{
  "dataset": "aerial photos of the United States (SatlasPretrain)",
  "encoder_activation": "hardswish",
  "encoder_depths": [2, 5, 5],
  "momentum": 0.95,
  "lr_schedule": "wsd_sqrt"
}
Rows from block 10 of the encoder of a small segmentation model, named by matrix and row number. Rows with one number belong to one channel. Each number is 128 + 32 x the weight over its row's rms, rounded and kept within 0 to 255. All counts start at 0. Numbers have three digits each.
After each channel's rows are labels from the 100 images, of 14976, where the channel reaches its highest value: "lies over" is the class under the peak. Only what is clearly more common there than usual is listed. The data: aerial photos of the United States (SatlasPretrain). In brackets: how many of the 100, against the usual share in percent.
# convs1: grouped (8 groups) 3x3 conv (encoder.blocks.10.convs.1.weight, 256x32x3x3, each kernel summed), inputs within the group 0-31
# convs2: expand pointwise conv (encoder.blocks.10.convs.2.weight, 512x256x1x1, transposed), outputs 0-170

convs1.133:098144099145146140128154094133127152094073156162124162105228149077157137189109106143118135119102
convs2.133:080121102159140149093206129126147111107067159136134120124119107142141127139161134129147116111092116182133131109155153137039144140121092176119151186119170115111137132084110120141114105175130151136142149121145052138087122158155097128167139148122151120111151141150148144141174109036133125115125130102123120128130168124121133085085130128216191114112184115067118159123126086122120098110136127111137177134095154157139122143120190100131116135056141118157170122131116107165111138127110138078103132128129081177129111200148
lies over: building (40 vs 3.7)

convs1.122:148127115127131157113192113107067106113163149151159109146133194160060157126124100116139201158136
convs2.122:128110130136116148142133126129104120130026128137120211117109127134111092123084120109120133134149071106070127142128101134094142146116097108128137168140144100096102133114120157112103116127125139074115163182206141135091101142131107122128146060121136096083145144166139102128183141083130166137138106143130128194124144115128122119099089147112135132119154107115109171133160110076123176028109097120168117182183149166122125126061114111122178092126091132120141106143133113137159128125120110144112129090167154076130127105132
lies over: building (26 vs 3.7)

convs1.59:111171101120167147137120153124123127187070155056075127118173145120131120097159185180126133098141
convs2.59:113132110106063116108162167202127093123152132105098105076160181181145103120158125111128101111090108142129121142115100046105094141126114060114136118163133092103145006124145143147121152093133145176124156162104077135132124162175158139121101127089093126070133100106115150153107105124136153136061216114134153138053126125127132069142092135140132141087130182121139118100166142125097130154086137070128018157122107100117106118083009150118072107141122148151179136156119116132178123109159110194110133103178118083124148054109
lies over: building (26 vs 3.7)

convs1.144:115124237145146153122128115136131104148110137136122130098171134138181132094171121046143086127116
convs2.144:139124135114184146135119126076124128113139123122120138126104167104134084128114090187112098124162130202140109078142125059124080131135127152134183141115123147142100126147129080109120072186121126169119117112046166131141077151101137172122096135120151157140145157115120187072121121111106136112105115086141141131134079106122120136112126148129146047104150134016152119125122135143127099170122133125192094126116116129100138104142125174132096129043113096123115170125128134099140140170116121156125171157110079058129057136126
lies over: building (38 vs 3.7)

convs1.225:109141109120131129214119105147131172108132193115139167098119102157117133187174114135135087066097
convs2.225:134170130124144130222067146072129119142117155231110090172127142128182149132132141148184118155130123148125090137180163122126191126157161148137118110095039128103141180128130139128143141155133104142128170128125128142114136115129137145164108097128131108170133139148153174126128085255166124116114175129141207167152115160169135161131068131130118135125026122141171128101130144128068080135071189163100147130129167134102132065143143118129126110126111128133072163099113138139131127103110094133114116166057124144134120124117
lies over: park (30 vs 2.7)

convs1.161:143172080113076139141126133168158177128121114137127110161191195084124124118099146091192132124093
convs2.161:137106117131174103172159150150123173125108127131147122112156136128063122121149201122126041118101123128125122068161098129111111095154163106173133164145135126161095142090206133143087120154132107106106158132148101111100081129161090118120109118136106112152122134135047128133101151117185141121232168129113127154116118166123127090125214116132145122130132142124181137131165147125164134076124133124140135075125141131130127115163146104106139073120116175105136135207110142121145099091071064090116133171066128107129130172129
lies over: building (33 vs 3.7)

convs1.111:149091146151127133105110205137146169127147102153120109081124083108094175110150220094130115122148
convs2.111:124131083136139131135117137143163136169150151111090126120136114152118046139191104146134147115172120112091126139140151118150091134132181135027113072140114134110067124125102105130205117129107110200102117194113131120130120124144102149128116123165150133146060111221138106094177105144117152141140171127139044080094137121094155122099130112131105141041108121105125129118056163130146131112159137102153152147128160141151067102165128065093148064129141098130118121091106080135057130174089108147137133119097175131094109143134
lies over: building (68 vs 3.7)

convs1.143:161099125119108118150138179131108114155170081057169179156126108183170092105139121149185098135124
convs2.143:133097133168103125134150133128121134104101132143103179115124142129107120168127176111121129065107160232162187106082116072138126197127120123165132141120133134130089097106122036109121183129156099135138129150181126069131167133077138190131146123134142138120131142130067117142103135111171149092112128116116087106108137125041082130120195121128100113129201041127145147107141098144108129193115158132104118128098128091116140103143127075140172102117105221149119120134098142175107128133173127123127124128124105126179138127090
lies over: building (39 vs 3.7)

convs1.36:171172084121103107123140176114175188135100083129155136123202128091135138119090134191118098128133
convs2.36:096124116084044099102109091114196137127128141130135027130134115131181127140114154124123227109124130104123104110127099165143093134070133149159173118127112114065101137156152147130124180088148100113176109119189139157122131124086093095121181124131099103115113116040121100128129130170107103159136134152208117128143148124015147107124141121143126127093166123099164147137127109158134166224111113108132072107150137173141158113143141073174135124135102147141124139104161141161102199148153141130130153142125117138142119116120
lies over: building (53 vs 3.7)

convs1.166:078120056149158129089092117165135168130132152127227130162138148132150120129126107108174110101162
convs2.166:128115137140128146124136047141122128121135100163128154113091121185155145115141203117111143139040087144134129155115119108168078135094122150119162139123127153156140125099136092118117129117077100123124110106149108141070111171169113133127102130125121181138119063128088138129115135112115139156122152142127133104048130148171169087162125132131129131155127129114117159134128150091151160130136068194152138146115177099117102021140161107126119115109141146122151121041113087014009107137139206127108120167119102130127086121153
lies over: building (48 vs 3.7)

convs1.61:183206107086157125096142140110153156127104184098118125101117152082124122147101171148089185110154
convs2.61:072172149097149140144146126141150125123154075085114136131150141134149120173131121122104105126143127125127096162152171144131143138126135118152199131129120118152100125128192124115124136093170110072118152144141154147166107093144102126148132139124116163138035129133084141138192133077207144124134149130036155117171139130100110106210074132129186157147100164171093082117144051155121102102103195100101138104196086130130110112102184126130133174137108160157186087133130170098133162132124083048123084180119131147142115124162
lies over: building (44 vs 3.7)

convs1.252:123185156171089144063139119124139110117156094117197120089176142104144179080109134122179111137143
convs2.252:117137122053124121139057145183100126091048124131131255084115103097104158150172179108094124155139071127176136126124120103106120203108146197123161152121103160174106159123124112167255145129093137117130134114117180093136133149111171156177109134158130156144113111127150115148051112182153100141126127085093144185130123079135074152092099134058160130055156125132154099115106133122149125103133127169143122090142113136116159176140149121076157224124128128167120149060127153049135209105082063162101132108169117106149117124129
lies over: building (57 vs 3.7)

convs1.65:140111103253129115104200126124184133128103169115087113125142133137112136102108131151125120120113
convs2.65:144115141125137130193101108124103084137214163043115127110109152128170111128104128132110127161134084097151114086149132101127007096127153215138125178137089123218093165139146128114113102201111130234157107123111178145135112141132123107120123151156127111120102088094121098081113100133132153094125124150163163152174096119127128103174083128088137132106151064124119122039150142153127103115127099139129151130131132144154147186131083140127121106093177125094133133128151130236129111142129124111127120114120037097126102106125
lies over: park (56 vs 2.7)

convs1.254:114138128134118159123148139137167104120121093137177136101162115114110153128115133164146060098247
convs2.254:118203123076145129098078155119129203144142093127051123131144104082138207097092220081174095152124143177117134093158136116095099173168139148126116122135103144055070187139142154125159157124069135126157046128088173111049112077155101162139096144195126128151095152219126115057103140191152146123131087167159183133127129076143121162111127114162134132143231082117124137095169125165218145145168174145077153159149131134140130156115111119130096145133141096148128140100133141096154107160149107130151164083122137096110181141143
lies over: building (49 vs 3.7)

convs1.44:141191084125146124103157136123193125118125151069106117153089188071162134177122116110118154166150
convs2.44:138113188176189154134144128155096127190065093104161127169110145174132138146107088136129182132122126068116120119123060123178143056132122118129149118144117124121129170130115113129144090122128119110140192123173159224136122131091131158114118129110106116099146128114105175173021126125206126148143050107129136099131160121108144158223085101130113069138152111155131120136151162121163156228081116098152132134121127138116205132124146122145138104143126163131120128128090132178124078129133110178111123107137115100130120119114
lies over: building (65 vs 3.7)

convs1.38:092102142164140145124101135170226139107166122144193165148111132149095126117132086108133167095090
convs2.38:093137123142127149116151120104127088134119132115120130143095133083118161144188136132118085137050176147128133131126123124094102117119125130098135098090100152094117118126095121135031169104112138129141085109132154129106125128032128126128059051129117173154127135118119168111176146114096088123224110111106134149139119134134190138128181104206191165112142128000145100120128126153128117128119127046131107121139137140121127255133163120167145084156126128129113131126083103160130119106146075180144119204145132122171138118131
lies over: parking lot (26 vs 0.4)

convs1.140:199129112176116130133091150200132107163144091129123115151102122178110079074113150074144131151151
convs2.140:122128127132175095147036121120182126135157127122100173122128137124133095204115154108145133147135182160196114073069093150080119135154080128124122149079139105131076132127184136146130139133062034112085114167113119096084082125084111184127121155136156134133132156178083064118178103116114107077152119156150184109130111199138127165129060144140137232201131116122105139118125172147137132098124146068155108105110112118152145070119099137152100151125131104135115145130139128100145177193129212040119122090204125119129095096092
lies over: building (35 vs 3.7)

convs1.200:156076169113171105102131084122175112191115176126124135110124134145092172095112107103201156154133
convs2.200:145118129117121136110136131154134168125137118127114125079129084131138142130105133163140145056135131211143178132154221112129133153143159124128172067128133146106125079123190109171061129195141119080096119188253115138201130133131120099143181131157077107122109125138062117122126138084086133116101160168183128168157138131084098135135140112160128109122086102078119115122066071152076176191117096046120085134115164102152118166125137127234121071184097118126151122078167111132132136121120066153109102068144125093130134139125
lies over: building (25 vs 3.7)

convs1.138:132092213135109136077166144129117105173134078131181121122143115159143077123191148128141107148087
convs2.138:148124095082132137166107088143138164184160192142132132109071127135125148118099135110157238155124108127083047113121182088191109138127199128118125137102128159115132120128107091171137139142200130105098143150103119073111128139164123143147128104122132108124068082072139157126100128136175127128133110100081122131153090138158117154153125137095117120214133145164182122125173149146157108156138119133091040103146099142137043134125174138116129135151090128121144118134125174124137090111081109123114130255123102017079146129090
lies over: building (47 vs 3.7)

convs1.67:146102124233131131113176116108197150130103200126103089103134119138128127106099133169118136135108
convs2.67:137120138091120098097118132115123114186095128135049131112133125120133158207126105104125144129071136103126139123122125126113162117107112111186130077106099120088135119122129093151107126199090170127097090120115146138145128172100194136123106114171163118147133103103087131131123054153107149129121134123141152167059136029129143143109045142123108104136046027111130109131112120130132125144210103059136118120112130122137117138103116115127112120122129125128145128091141114145165103132131147114117143097125155144107113121105
lies over: park (46 vs 2.7)