A small segmentation model, trained from scratch: decoder widths [64, 128, 256, 256], held-out accuracy 87%.
Rows from block 5 of the encoder of a small segmentation model, named by matrix and row number. Rows with one number belong to one channel. Each number is 128 + 32 x the weight over its row's rms, rounded and kept within 0 to 255. All counts start at 0. Numbers have three digits each.
After each channel's rows are labels from the 100 images, of 14976, where the channel reaches its highest value: "colour at peak" is the nearest of a few named colours to the mean colour under the peak. Only what is clearly more common there than usual is listed. The data: aerial photos of the United States (SatlasPretrain). In brackets: how many of the 100.
# convs1: grouped (8 groups) 3x3 conv (encoder.blocks.5.convs.1.weight, 128x16x3x3), inputs within the group 0-15, a 3x3 kernel for each
# convs2: expand pointwise conv (encoder.blocks.5.convs.2.weight, 256x128x1x1, transposed), outputs 0-127

convs1.101:129089122117110147115166098133148139096066130132161116111094170173122092062098138134159168119103169102124169142129141115124121134136134123120124143130123133123157137092229067207075140114147113094102000220117182074083125115202119139158119133131130131086153108072131135171095044153172094113108133186128140140107111110120167151129159128126116153134169153136158112137090118058109121125139106124075139122143128133141130128126118159131116
convs2.101:134148130171130167129179139143126113137138085150151142143050159131191144115086150158085145133128166232153141152128159139141163094127100160124047176110102178140095137111087064116126134140119136123137076160078117129137113153095123103215119126148128109091192105129154101144118133128070062089136153106141183133183132102132105077184151153106080137142174129236126165131116126145134172166144
colour at peak: grey (87)

convs1.62:091117092128187149109092120118137095088099128101093104107113132131232142125101063125141115125125085119140128077151125077099143097091139097111076092131084102133117162162155141138171179156162106131116113140114130142111121131132116191131071099005115127081132167099125125137129128122131183176082132109155181100152119113130208142149130135119224141127145145152214124175137155130152153164132132168168146158144162118110134128127180138124188
convs2.62:037148133113161106095130126162123137133140116128134138134149066117128143094130130185125079116083101089079127132134108120114183115107130120125140091133150127053152108129118124123101138074177119113125160107113107092121140093132083054108147215113117136073097126078121037143127191128097131079103123135135115048093170103123121117135122119137134088169132116115167126099086130067094070119042
colour at peak: grey (86)

convs1.120:104138114109100098148121158113077161066099106129097125141119126132138140140140156116111124091135138113106100153141123128114075121126140085058092072131163132134117125125150161143128119109136125124129119125139142131117122121128162168134142127128182166140155108127125119146166147151109126141122156163190255188120031044040079132110247176119121113082112057140132080124118155135125222133114119129136128134138174135119130128131154151140146
convs2.120:042088117094130127112132101114137139139061068090191127152114133181134100133156131110120128135173115094068122067088125147087171123142133118131126131128240175219161075128132133119134111125127141169150247152163126132152124140147134164095117111079105131099093145128128223131135107063163125124173161125122146153133119135130162173126134131086123152164101126111037136240127092122138123124124
colour at peak: pink (49); white (33)

convs1.65:132115128132125131136126134127117151152050123132122186114145075181147099135106134121141107112132091118123126119148137128088131121128127170151048194255128149045080139170135103231099109081131133103098116143084132142089144107123136166136136126145099195080126170108134116049124140128125123136142166122116120129135136126153162128126151135128125109090130129122124130125138129131182126154127113149188120099097131163175117097198092106094111
convs2.65:070165159104048128120127141106128175127110134128112131120149155127176153169188159201045126075149183125122108144166121142125122124137118187151129126125174107128045124127128131114137155158145088137131152143137142132128093139130156125118131143142147144090183160118131178157111111114131136133130098127077130075129138138116188113098129136145104131145109086105165183130149140156195103114108
colour at peak: pink (56)

convs1.117:108111142127127138112105151142137086196180050121108133117133128133121113139135129119146071187155000101116160130113125206137140120109110112161026131143093108111211098129099182123132163165125134109114054134196121128122148095130112165117114149129164156142127109134149122121131122136127086143139103125088214143132126102115127132098144247124069095181089133130106126144122164129131142160142125128125159128106146124127133135124189131114115
convs2.117:080129227102054153159155169112110135130191109126124141120116105182130100107133142129113105127093164107132148128164254124119069137123134063135160089124168048117146127055127123101153183199127108127140133070177122141113084184150118108138084032135100135109092140118125130128129119115189187083113139101124135129205108115079129135129104156132144126108124114116098137144126101132112156131161
colour at peak: pink (36)

convs1.68:109107131124123125125116128125101113127077128128130097150117070135136125165145115140129097149159128116130139124113127198149130122118093135135142038121131124151133100127116066145198126216212201146114205134127179115105124104126119140110146139119131145121050122255048068184123165125106123203099081141132143130129128127138126112156116097116147127145109134112118137128108100149127129103131143078183126133148114083098159109162183131132165
convs2.68:135150129134109238135118132083137140117135160119033115147128140115089155127112002091088101129136082100121132128119132123127128190173143131119085132139137097117060138255071184106110119113148077158095148129150131132141107119112107165114170132171129141111111148141078119129118139138144089144126104156146107128094039121090129124140147148132075127098183115115137145127035130142119109120093
colour at peak: pink (47)

convs1.112:139136134139075136117081129130114127067183137100138131157135136125116131149127129105069099106218168030137163157097125169116102147111134100124063086200190067116182130115128127214118124169127134134157150085132122135121113135130111131134126118194115163128173116128132112121131130126148103074185139121125133067091137102190130123135133134165076053162116133123148180165113119155049127130121173108103196129103133137126136145056128157097094
convs2.112:126137133096144141115168140126146137148053164115102089145147180134194111116190131100131146183124124132122178116129139112149095121152127135118121149144126139088127127009198093112163154127140170163129050123122079138132117161111128053115110039138129122150099095137154100128121131097153098105068116084107122077218100092134152124103122179133100111106093121104120109146126129148125125102204
colour at peak: grey (87)

convs1.5:118144141130128127148128116104109127125147139123127149127127133129105128131138134129126140135135125127114128122140147103083128132155179089117121092021100168251148141138156129128129134106133152119127106081174130113114138127108122115107132121120111148130128125146119100106128094127125120104124178141123120129148119126144127134156158156131149125121106145047094094109004087194255183129130111173114131130135111142130102143147124135094129
convs2.5:098129131127118122193132149117128111122121134133107102133093128148140137128125119139099146163131142130128070056119048134131170104126150127127133159183132112141134212113136236122135127103104099142169109096139122059130132114082133111152134117141128108160125113125131110088127135120129165140107128115216026188144136145082128123119131124145144126137164164160088124107130125084170120116170
colour at peak: pink (28)

convs1.127:143100128144127099138220127110151125085122140104070160132117141128142118119124119117168119090081190057049150243127086123166130116152130144167196085034188094054129156128116150147164155128147077123154116127145126124131144088124115112134142131138121133117187126103129113126127140124127128159126154120130140126183046138143109111210100088150140085104136169091071126125141148168207094114130161112124131125134122136161114091132136121134172
convs2.127:061175200133120150100132133140108136084086139081172119170122099111143121122161113104115166121114223134128136153124165146148143071128117137117143104240127194103105148181126133101142123173128142114189131126088121095137101138081163118146110100135125115106111201180140137180117064062147130096142129169135122134101103119137120112140125099138153185159148234112126105136125198116135154039118
colour at peak: grey (84)

convs1.0:101146126125132116129162135122160146125109128102130132123126120150095125121119128126127130135130127138127128108150120103092134133097131106149168144088125054126151106088138134129134132173129132143127134247119118099106137172160125072165109133150126129118103127130180150127136168117155101105119091144134122130120191128118139166133168130126026110153117130114155154142123157087101108108093107155255140090143114120127113118062093128155137
convs2.0:082093148108142153137108116130127128118141122082145120111130126125120134104137064122114129146157159135122047123117152129125072201137108183089147153131116118173149184119127172131123117115128119129104094131070140140132121119128049117127101134110094114142137131121114111130154124107137187210155139171119147115010122108114121136143110067141129126129116152169112132127121128123132203146081
colour at peak: grey (85)

convs1.103:148134135115133122106108138095128089092122108162160143070184125098135121132145131098255146086143069145132082139116116131126132109127128165137128142135126125122131166112126151122142107255106155070133137150141119183089122213164106110139129132111111127128136136100093178155109255124111113108108107124122123129123071139119127108118145130128129130125120136095125135205125132148091137137171106108111128155082120134125120120130128130127136
convs2.103:102126100133150161136129115150127136152102120139173134085145136126106047068136242129230085101128145119085186089097167126124179129079139173132133091052123167131144118129150107151117135099146147137123160101150130131121134162104114088113114123133162125163125145197112118115134195187118131103122132138126104128096168133128133127097119112156136088122120120098153122194129063135099170125098
colour at peak: pink (44)

convs1.72:125128129127127102113123128109097126141164117104114121128101112130101140120133114089138135132156124104149124125155119105136151110128102116090121089156181174255168138132099139253124143141108126143134108121133119142124123091092121167128123187130135130122069211230110184130140201138100130142145133105122103120109112122155179116100113176127166173132108065126123130128125103133127106125096093144170109143146111111110098125255169135134103
convs2.72:126119175083117106096147127108141115126108247117145082255124104064147120126153111136128100140140128116132116113120108097159128162105134139114099071143128114050065134115115162186175144150164122146087203084069125143132157116123125163104085112079092133105127136038117119120129103072144098128122099125159070126101147108162105124130085122113109170125057136130129133102130121111112131088120
colour at peak: pink (29)

convs1.97:137121138130052129121197146156112123114154081090203161136143100089201116108101087127112176173133089097095144140139135148124121111145130121128159122127157139129133125222034109125165118102117126140109106104211145111093117211103191090086126142171129140113089103201080127111116186123151111129117093132138127111139043124105139138155135107117128133129166181099063176128184115136081122187090160147103119124159137149133130100117128125162145
convs2.97:075106157152110106157130127131108174161131107228111152129106125129146156134244255125111155127133148141119130112121122144121152121123121153134171206112105166084139136142120154250108128110148148126101090117069108146102130120125142138139178127138129114105109177138119124135133192152096124051156165126196068137099176165114130071107131127120106156125133179073129090136154128132064124133167
colour at peak: grey (86)

convs1.4:157125122148160128144101130107086138094110127139118159148139136199118145127137130131168136194114128166144154128120108175170179146121158135020059132169123086112143129133092094034147125130123102114097123122123121120100139143130081064080112132125152204136108133122096149127138111137131097116118136140166111128160106161137175166116162149149060122172190174137026067114201122107106089115113104137013093124136110139112128137123144125125141
convs2.4:186114172124124121125145198155158119120094128161128150138108174124116160136073137070155161199120127100148089117117134134121122105151133118065143127086109133185095134171129087117135122181159135134126127168087129130153144131126098081113123077119133088147132131193155138114124119122155125162113141134126138117238103130109191089133161127139129072177122122152073101141127150154132127159151
colour at peak: grey (82)

convs1.123:146162108104069146104095158059126137154197150150118129134134146128091181126125123093092124131195122203093129130099096142068100113113150029049204152255092144129081137132135130169147142131113128151118125110140116129131134151134119153125107115100138122120144123132142118194153113144133052128141129145156113099148088143120109141127109127100110133115112144170088140145122124128140154129095128117127182128143127139137129124102132120116146
convs2.123:118129145095121087158161126095097117117106119065144132122128096178094169124104154149076127172125113196113078111134060119123081061059133135116100129146122054085138155150127075117126126146147146113128130136178136128128067127131132147135129111124145145134114115161141192131146111132107115126149121099130096085255087127191142127154142175134097138103121106121061130127131118219107129117128
colour at peak: grey (91)

convs1.2:129124140129106140126120130137167088212200113130052077112126146118132147150152125131126128122134131131170118125128134118133133129139140147194147069129090100115159131144139145134130109075121129107086105143129144211126138133136181203114124149121133128133116056127177211125118230114126217124107087082110106124127120109126125148128170130132148129133132125195186146066097068085032132113117126122152120059074069156146142132123122135130129
convs2.2:128209150144122122125091132124130082151135127139130186131127118133103053154114126096157188108127173136135082191131117128138113115198117167118120135109058105107127143132129104127128115000105135128121054120098136194125058111131121087147158121094171153071126126124102138141125122086125142123103102119124147127090123125134117111138127129123118128093122126115145129150103127149118118136080
colour at peak: white (59); pink (37)

convs1.96:147139152134033161101105141086142089141067122157117137122132173139051138124221057121148146151094130130125129170148160105111131123141135130126133145127129132130126107127126156153109128128073137068117130249000098121108139162123121119149071113151112131173098127099115127150138143085123133159147118090185119146128074129136130129171107114165094164172154126114147128122126092149126164119168119076130142130104135132114127124096129183128130
convs2.96:121112200122134100107139199146153087120098100119107122125111118114097097133105097104128124136154032164147185128139127147120175110130139101095119153139121178112139104091141123142168129124090124107126179162122131126145140128155134172112115121131127128129106121103132130137134147129159067134084140182104108122229138154132195071216145145135124122093134109043137131143139097127121129159116
colour at peak: grey (89)

convs1.108:129110155135074170128130165129124072110101161133124129153125089110148147127087114180090131172091102120206117114147112154138123135125148152125174126128128129148149080175148145255110149138116112108074086255048152092091120096146168070130109131127125137134115136110146118125115112184159090146148168083127083101151113103087155132137095130135069154150139128130121118055123131132107133130127114129128184114122123128125132133117146125128161
convs2.108:229144164070133139117127108110078162126178119097081114123113125136150152113100057100127232107127061136104137121130180133131139086150124165123107154124123131125090104128129121111123123150117107132127113103106120104111136132035099176130138117124111101099130114127140097124138104138111129141165133109129153158144130138251176121208146135160148210142128075176154126108120125122114138135147
colour at peak: grey (90)

convs1.122:149125192135126142088134148130097064188059099201247140130122107115135110121129136134098111169106075148255112142184142139084126142092146121122099137141043155208125133160131124128179146103122134141097126131133133117114113098123128146126129130090128130151111122133141089128121127135117126140111084112100041178130101142141125126146141079118128170153080118145152095147121124126118173130124128153190103129130122130122086118132148168122107
convs2.122:087147114124047128114123097120113070108141122115105066120114127137056117139119127083132150173141134108144205127094197124117118122173130122132145167171089125106154121098127137099185129120159165142150095077192154116190107114125130119128091141143131129088109185112138098142173114114106132136145134104125054139108127128160133099150121151150119117118144152168137120182125133130127092131176
colour at peak: grey (85)

convs1.91:108091117113120116153153196120090139097136174126185120174155124117073041143139100102136193129126222114131121119057142122152181130115119148124141129116087126149163123104118109124128137126181054138136087146187111156098147162157131097141124134137187064133059083143116138046122025211124128177164104073145110149128132132128127087140134116128130134127126119128135103130146160124133117109149140127135194125095211129087162128131136141116128
convs2.91:102124108162123118163180155144140110128156128077135150134125123121057094188126071139165113105159144115122151112123117133119154076119122165161140147160130100125119124131151061127105115115091107145215123118173137135155140082184162140127125141116124172139119218138116105102118134163129172109110095140148113165121123128130079130125097134097159169100149071083115149127127149098124120150131
colour at peak: grey (83)

convs1.114:183180122132178176066136106130128128164171167171172152099111112099105123095118106171178136157170148161182153136132161126149154129131134126127137146181200122188183103143164095137168138130146112126123091110086077059082106122065122134094120125132090134130072133155124121119076094091083081090088069089092086108113126126169176184217187116184161091096127136124174125139144151092133148095130140117150132139133126129141136116111119120071080
convs2.114:180110075059041102037180125156128122117119125058173078126134131208165168100128102182082131182090094143070113110120137127123087118098124132094178126133116178153110064128153127137131141132142168210124128145117165152144169104126060100144219104132100095142168076128158165108164128140125096118128143113135137165112125118156149145138123059158068067130145126117126066134124106144102162116127
colour at peak: grey (85)

convs1.109:167106118133127100115144121089148145106135131130136166168163077114133088143084151115119115111176131094121149129141126092153125109128136155131125123107142141127113129221113064050198152120095168188124122000255172133041133100125128171128137123129121143173107131122126106136144082122120223097097113128136185130111118121148108122123127132142124137137127137105129124151127145121138128128102169153143039138147146110128135116131135108130172
convs2.109:127121141131129117112122129121116100115109137142131134153133090133101091116255125173105093131123135126109134144126177120124140105153110107104107183151114099103132135100136148241133111179132092123135109161116105143156117120178126110081144137133165122124128140146120101126115095118062120108135125105031130133066182129164179088000141130094092035117131217123138159114124148143126140139070
colour at peak: grey (85)

convs1.3:133120141137113138131156126131112157133121063121115120110135124132129150115130132117115126110123090136208139136127161125149105098063091142144137092189224064060074129138134133097121109109131133119121139123103137129143116130114128114130155146123128095130087117130189183156130138129129154120071077101143177137127098121114112131113134126160166143145163163137170166101192162092000013108163121173114086118102168121113126115117140187173138
convs2.3:120165127104130128046153099132129146130126113164162138113144129106122120164116152106061134124124147147145030119090128140132187121163130120093114131128128097113154126065110138112142118108160127120122092124115134114117138086132156127167089181129124060113255137103124076104156037104119123135116149108115114189159096149128111121135120145132125117136100106141088128137115103138129149160113
colour at peak: white (34); pink (28)

convs1.82:131076143086060087115116122126132141129143193191126128156133171107128090116101095112151074170148076152107083138119246110124164086085127147104134127093135092116121104096137077074161106090139146131192140213150179091085083122136116162163088131168124137050130130113097105145144178133153148158099119133136140164150125187119121165106133125122106115123126117122112121127157109124103104143126111151123119210195162159134186129169186145166151
convs2.82:166127135144106153134137170122200103133116131069201185136121116129179078088114081127135139079183086069122125002122111119123122164119110132128098113118132104109128129123142117129092081122135101122076180173081130140106123150105138141138124098128128152073135095148072097144088123064162101130085125110045078069144123139124157114056127119055102125112113139095135128135150144134131107124115
colour at peak: grey (90)

convs1.104:130149157125107103118133150162107119125139159123108140167064140131170126113130119104049077108242120125129120132136129143135129122105165162129141128119130126128123124229109120130128151017110088255124127114105149011070146132135057179101134105138134126103135122172111145147150101140107120073177130149132144110131119106116097140123164125119093130131129133170132126136129149114069132128069135132126117134160159151127150137124118127125139
convs2.104:143131112120114123208207130120123126118178139175144133073131155131100145118158221117119131144095105100094121112135085123121127139142119146117164129244128109168127114137095172151135111126124160132128123116085102078204129128124129125134114127068105127120036125107127146107113131111084161136089144104134116110178120172149021126144119098102137116155141146255150122128104134034121129114083
colour at peak: grey (83)

convs1.94:139127116075040078095055072126126111131123124111157241167221182108085089134051047104096073121163127153190124128125146157131189133150123157139127132148111127114071156128145120059143103082136130166120149153146143177117146096102109130110108170138092114124120129069151131137126099134151141170122172157124132160119137128126123151134128128121104124119119125123124122129136144136165098157129075117132113132151195112140139134136142126181230
convs2.94:127098058142123147148120177127132100141149112104129152103134155138157160058076082179201141091105066063127162116132124102131116115099121181140125097111144123133156175169155128137098120149073129095128157131098113129141131103125127126118128142131136129129084061125121143117112129128076126107169102124129126116177088129113145126129099160107213107162131096008120188077085119114170129153115
colour at peak: grey (82)

convs1.88:132010032091068122231130190131142141116138165124128175155098097156061078206161064142129126131119132121116151108131202123119123125135130130134121136142086130125124119062129103114128235138126154141121145099128187127138074127131124118119111118161134125090090132133098151167120123134122104130137114117123124206102129171153085121123090127130099135130116117134167119124101124121125148140133080160151140123130212105144210119125135115124128
convs2.88:167141132125187110152079140180121165133139113137153212138106101125114119125134073158127164002135110136121186170142107122127104128119127194134158107131132056119106113045113086096124127122126112043136111105130129157107151149140128112089135206146126196118132173119102134122126157131125122138089145165126118112211171155133126071106111133120131131075114140100155175131129146140128131107171
colour at peak: grey (85)

convs1.77:112128124122140127128136125129128114107134113127125140142081110121156120097101138118111112143167187073126130128156118127131130074058081154133149157194123100144130099238186079233165106111146140101125146182133128124125154122103191143123117153048143126145056198139107159199124129134121153125085085098127118110160147126114141124160152122208150101121141090123108131127116126170146123095119110151224117104160065105154124117186157108132076
convs2.77:094180110128141117130163140120155195116130166178104083132108090066134079112146117170184087118122049151115049132122133097031139148145055092114111114134165115114123112137150118118106090130136125138081150124098141142105128119120112114126107113134115128139162062113133153178107099137128144106051064118121134106078127157092042123145145105094096086111116159155150139151076118092128109122097
colour at peak: pink (56)

convs1.76:150118126130121123127127138129155128127134127130128146146159143063179175124052121109146174096143140124125076113130131135135175130117119097148132076206138126095167055163179099192200134097099137135111109169170075060127098152113139182098107093100054143169128145141124119082143131153129130126152127112180129134128130111133113156114106093121169128095141144132100099155118123133154131105182161088214143121058120054158159064201174117093076
convs2.76:161111100152139136099079095024103122130114182255198135136143094098110131183118077184139096120147085098094141135126052116116131159114082124129101110128128157077157040111129138113101116077145133142129153115133111090121080117120150132066138131124140101138201123131126137084099131086100072124121153095063172150143150185144145114147135122112151099139154065089212031085131186116140122126149
colour at peak: pink (31)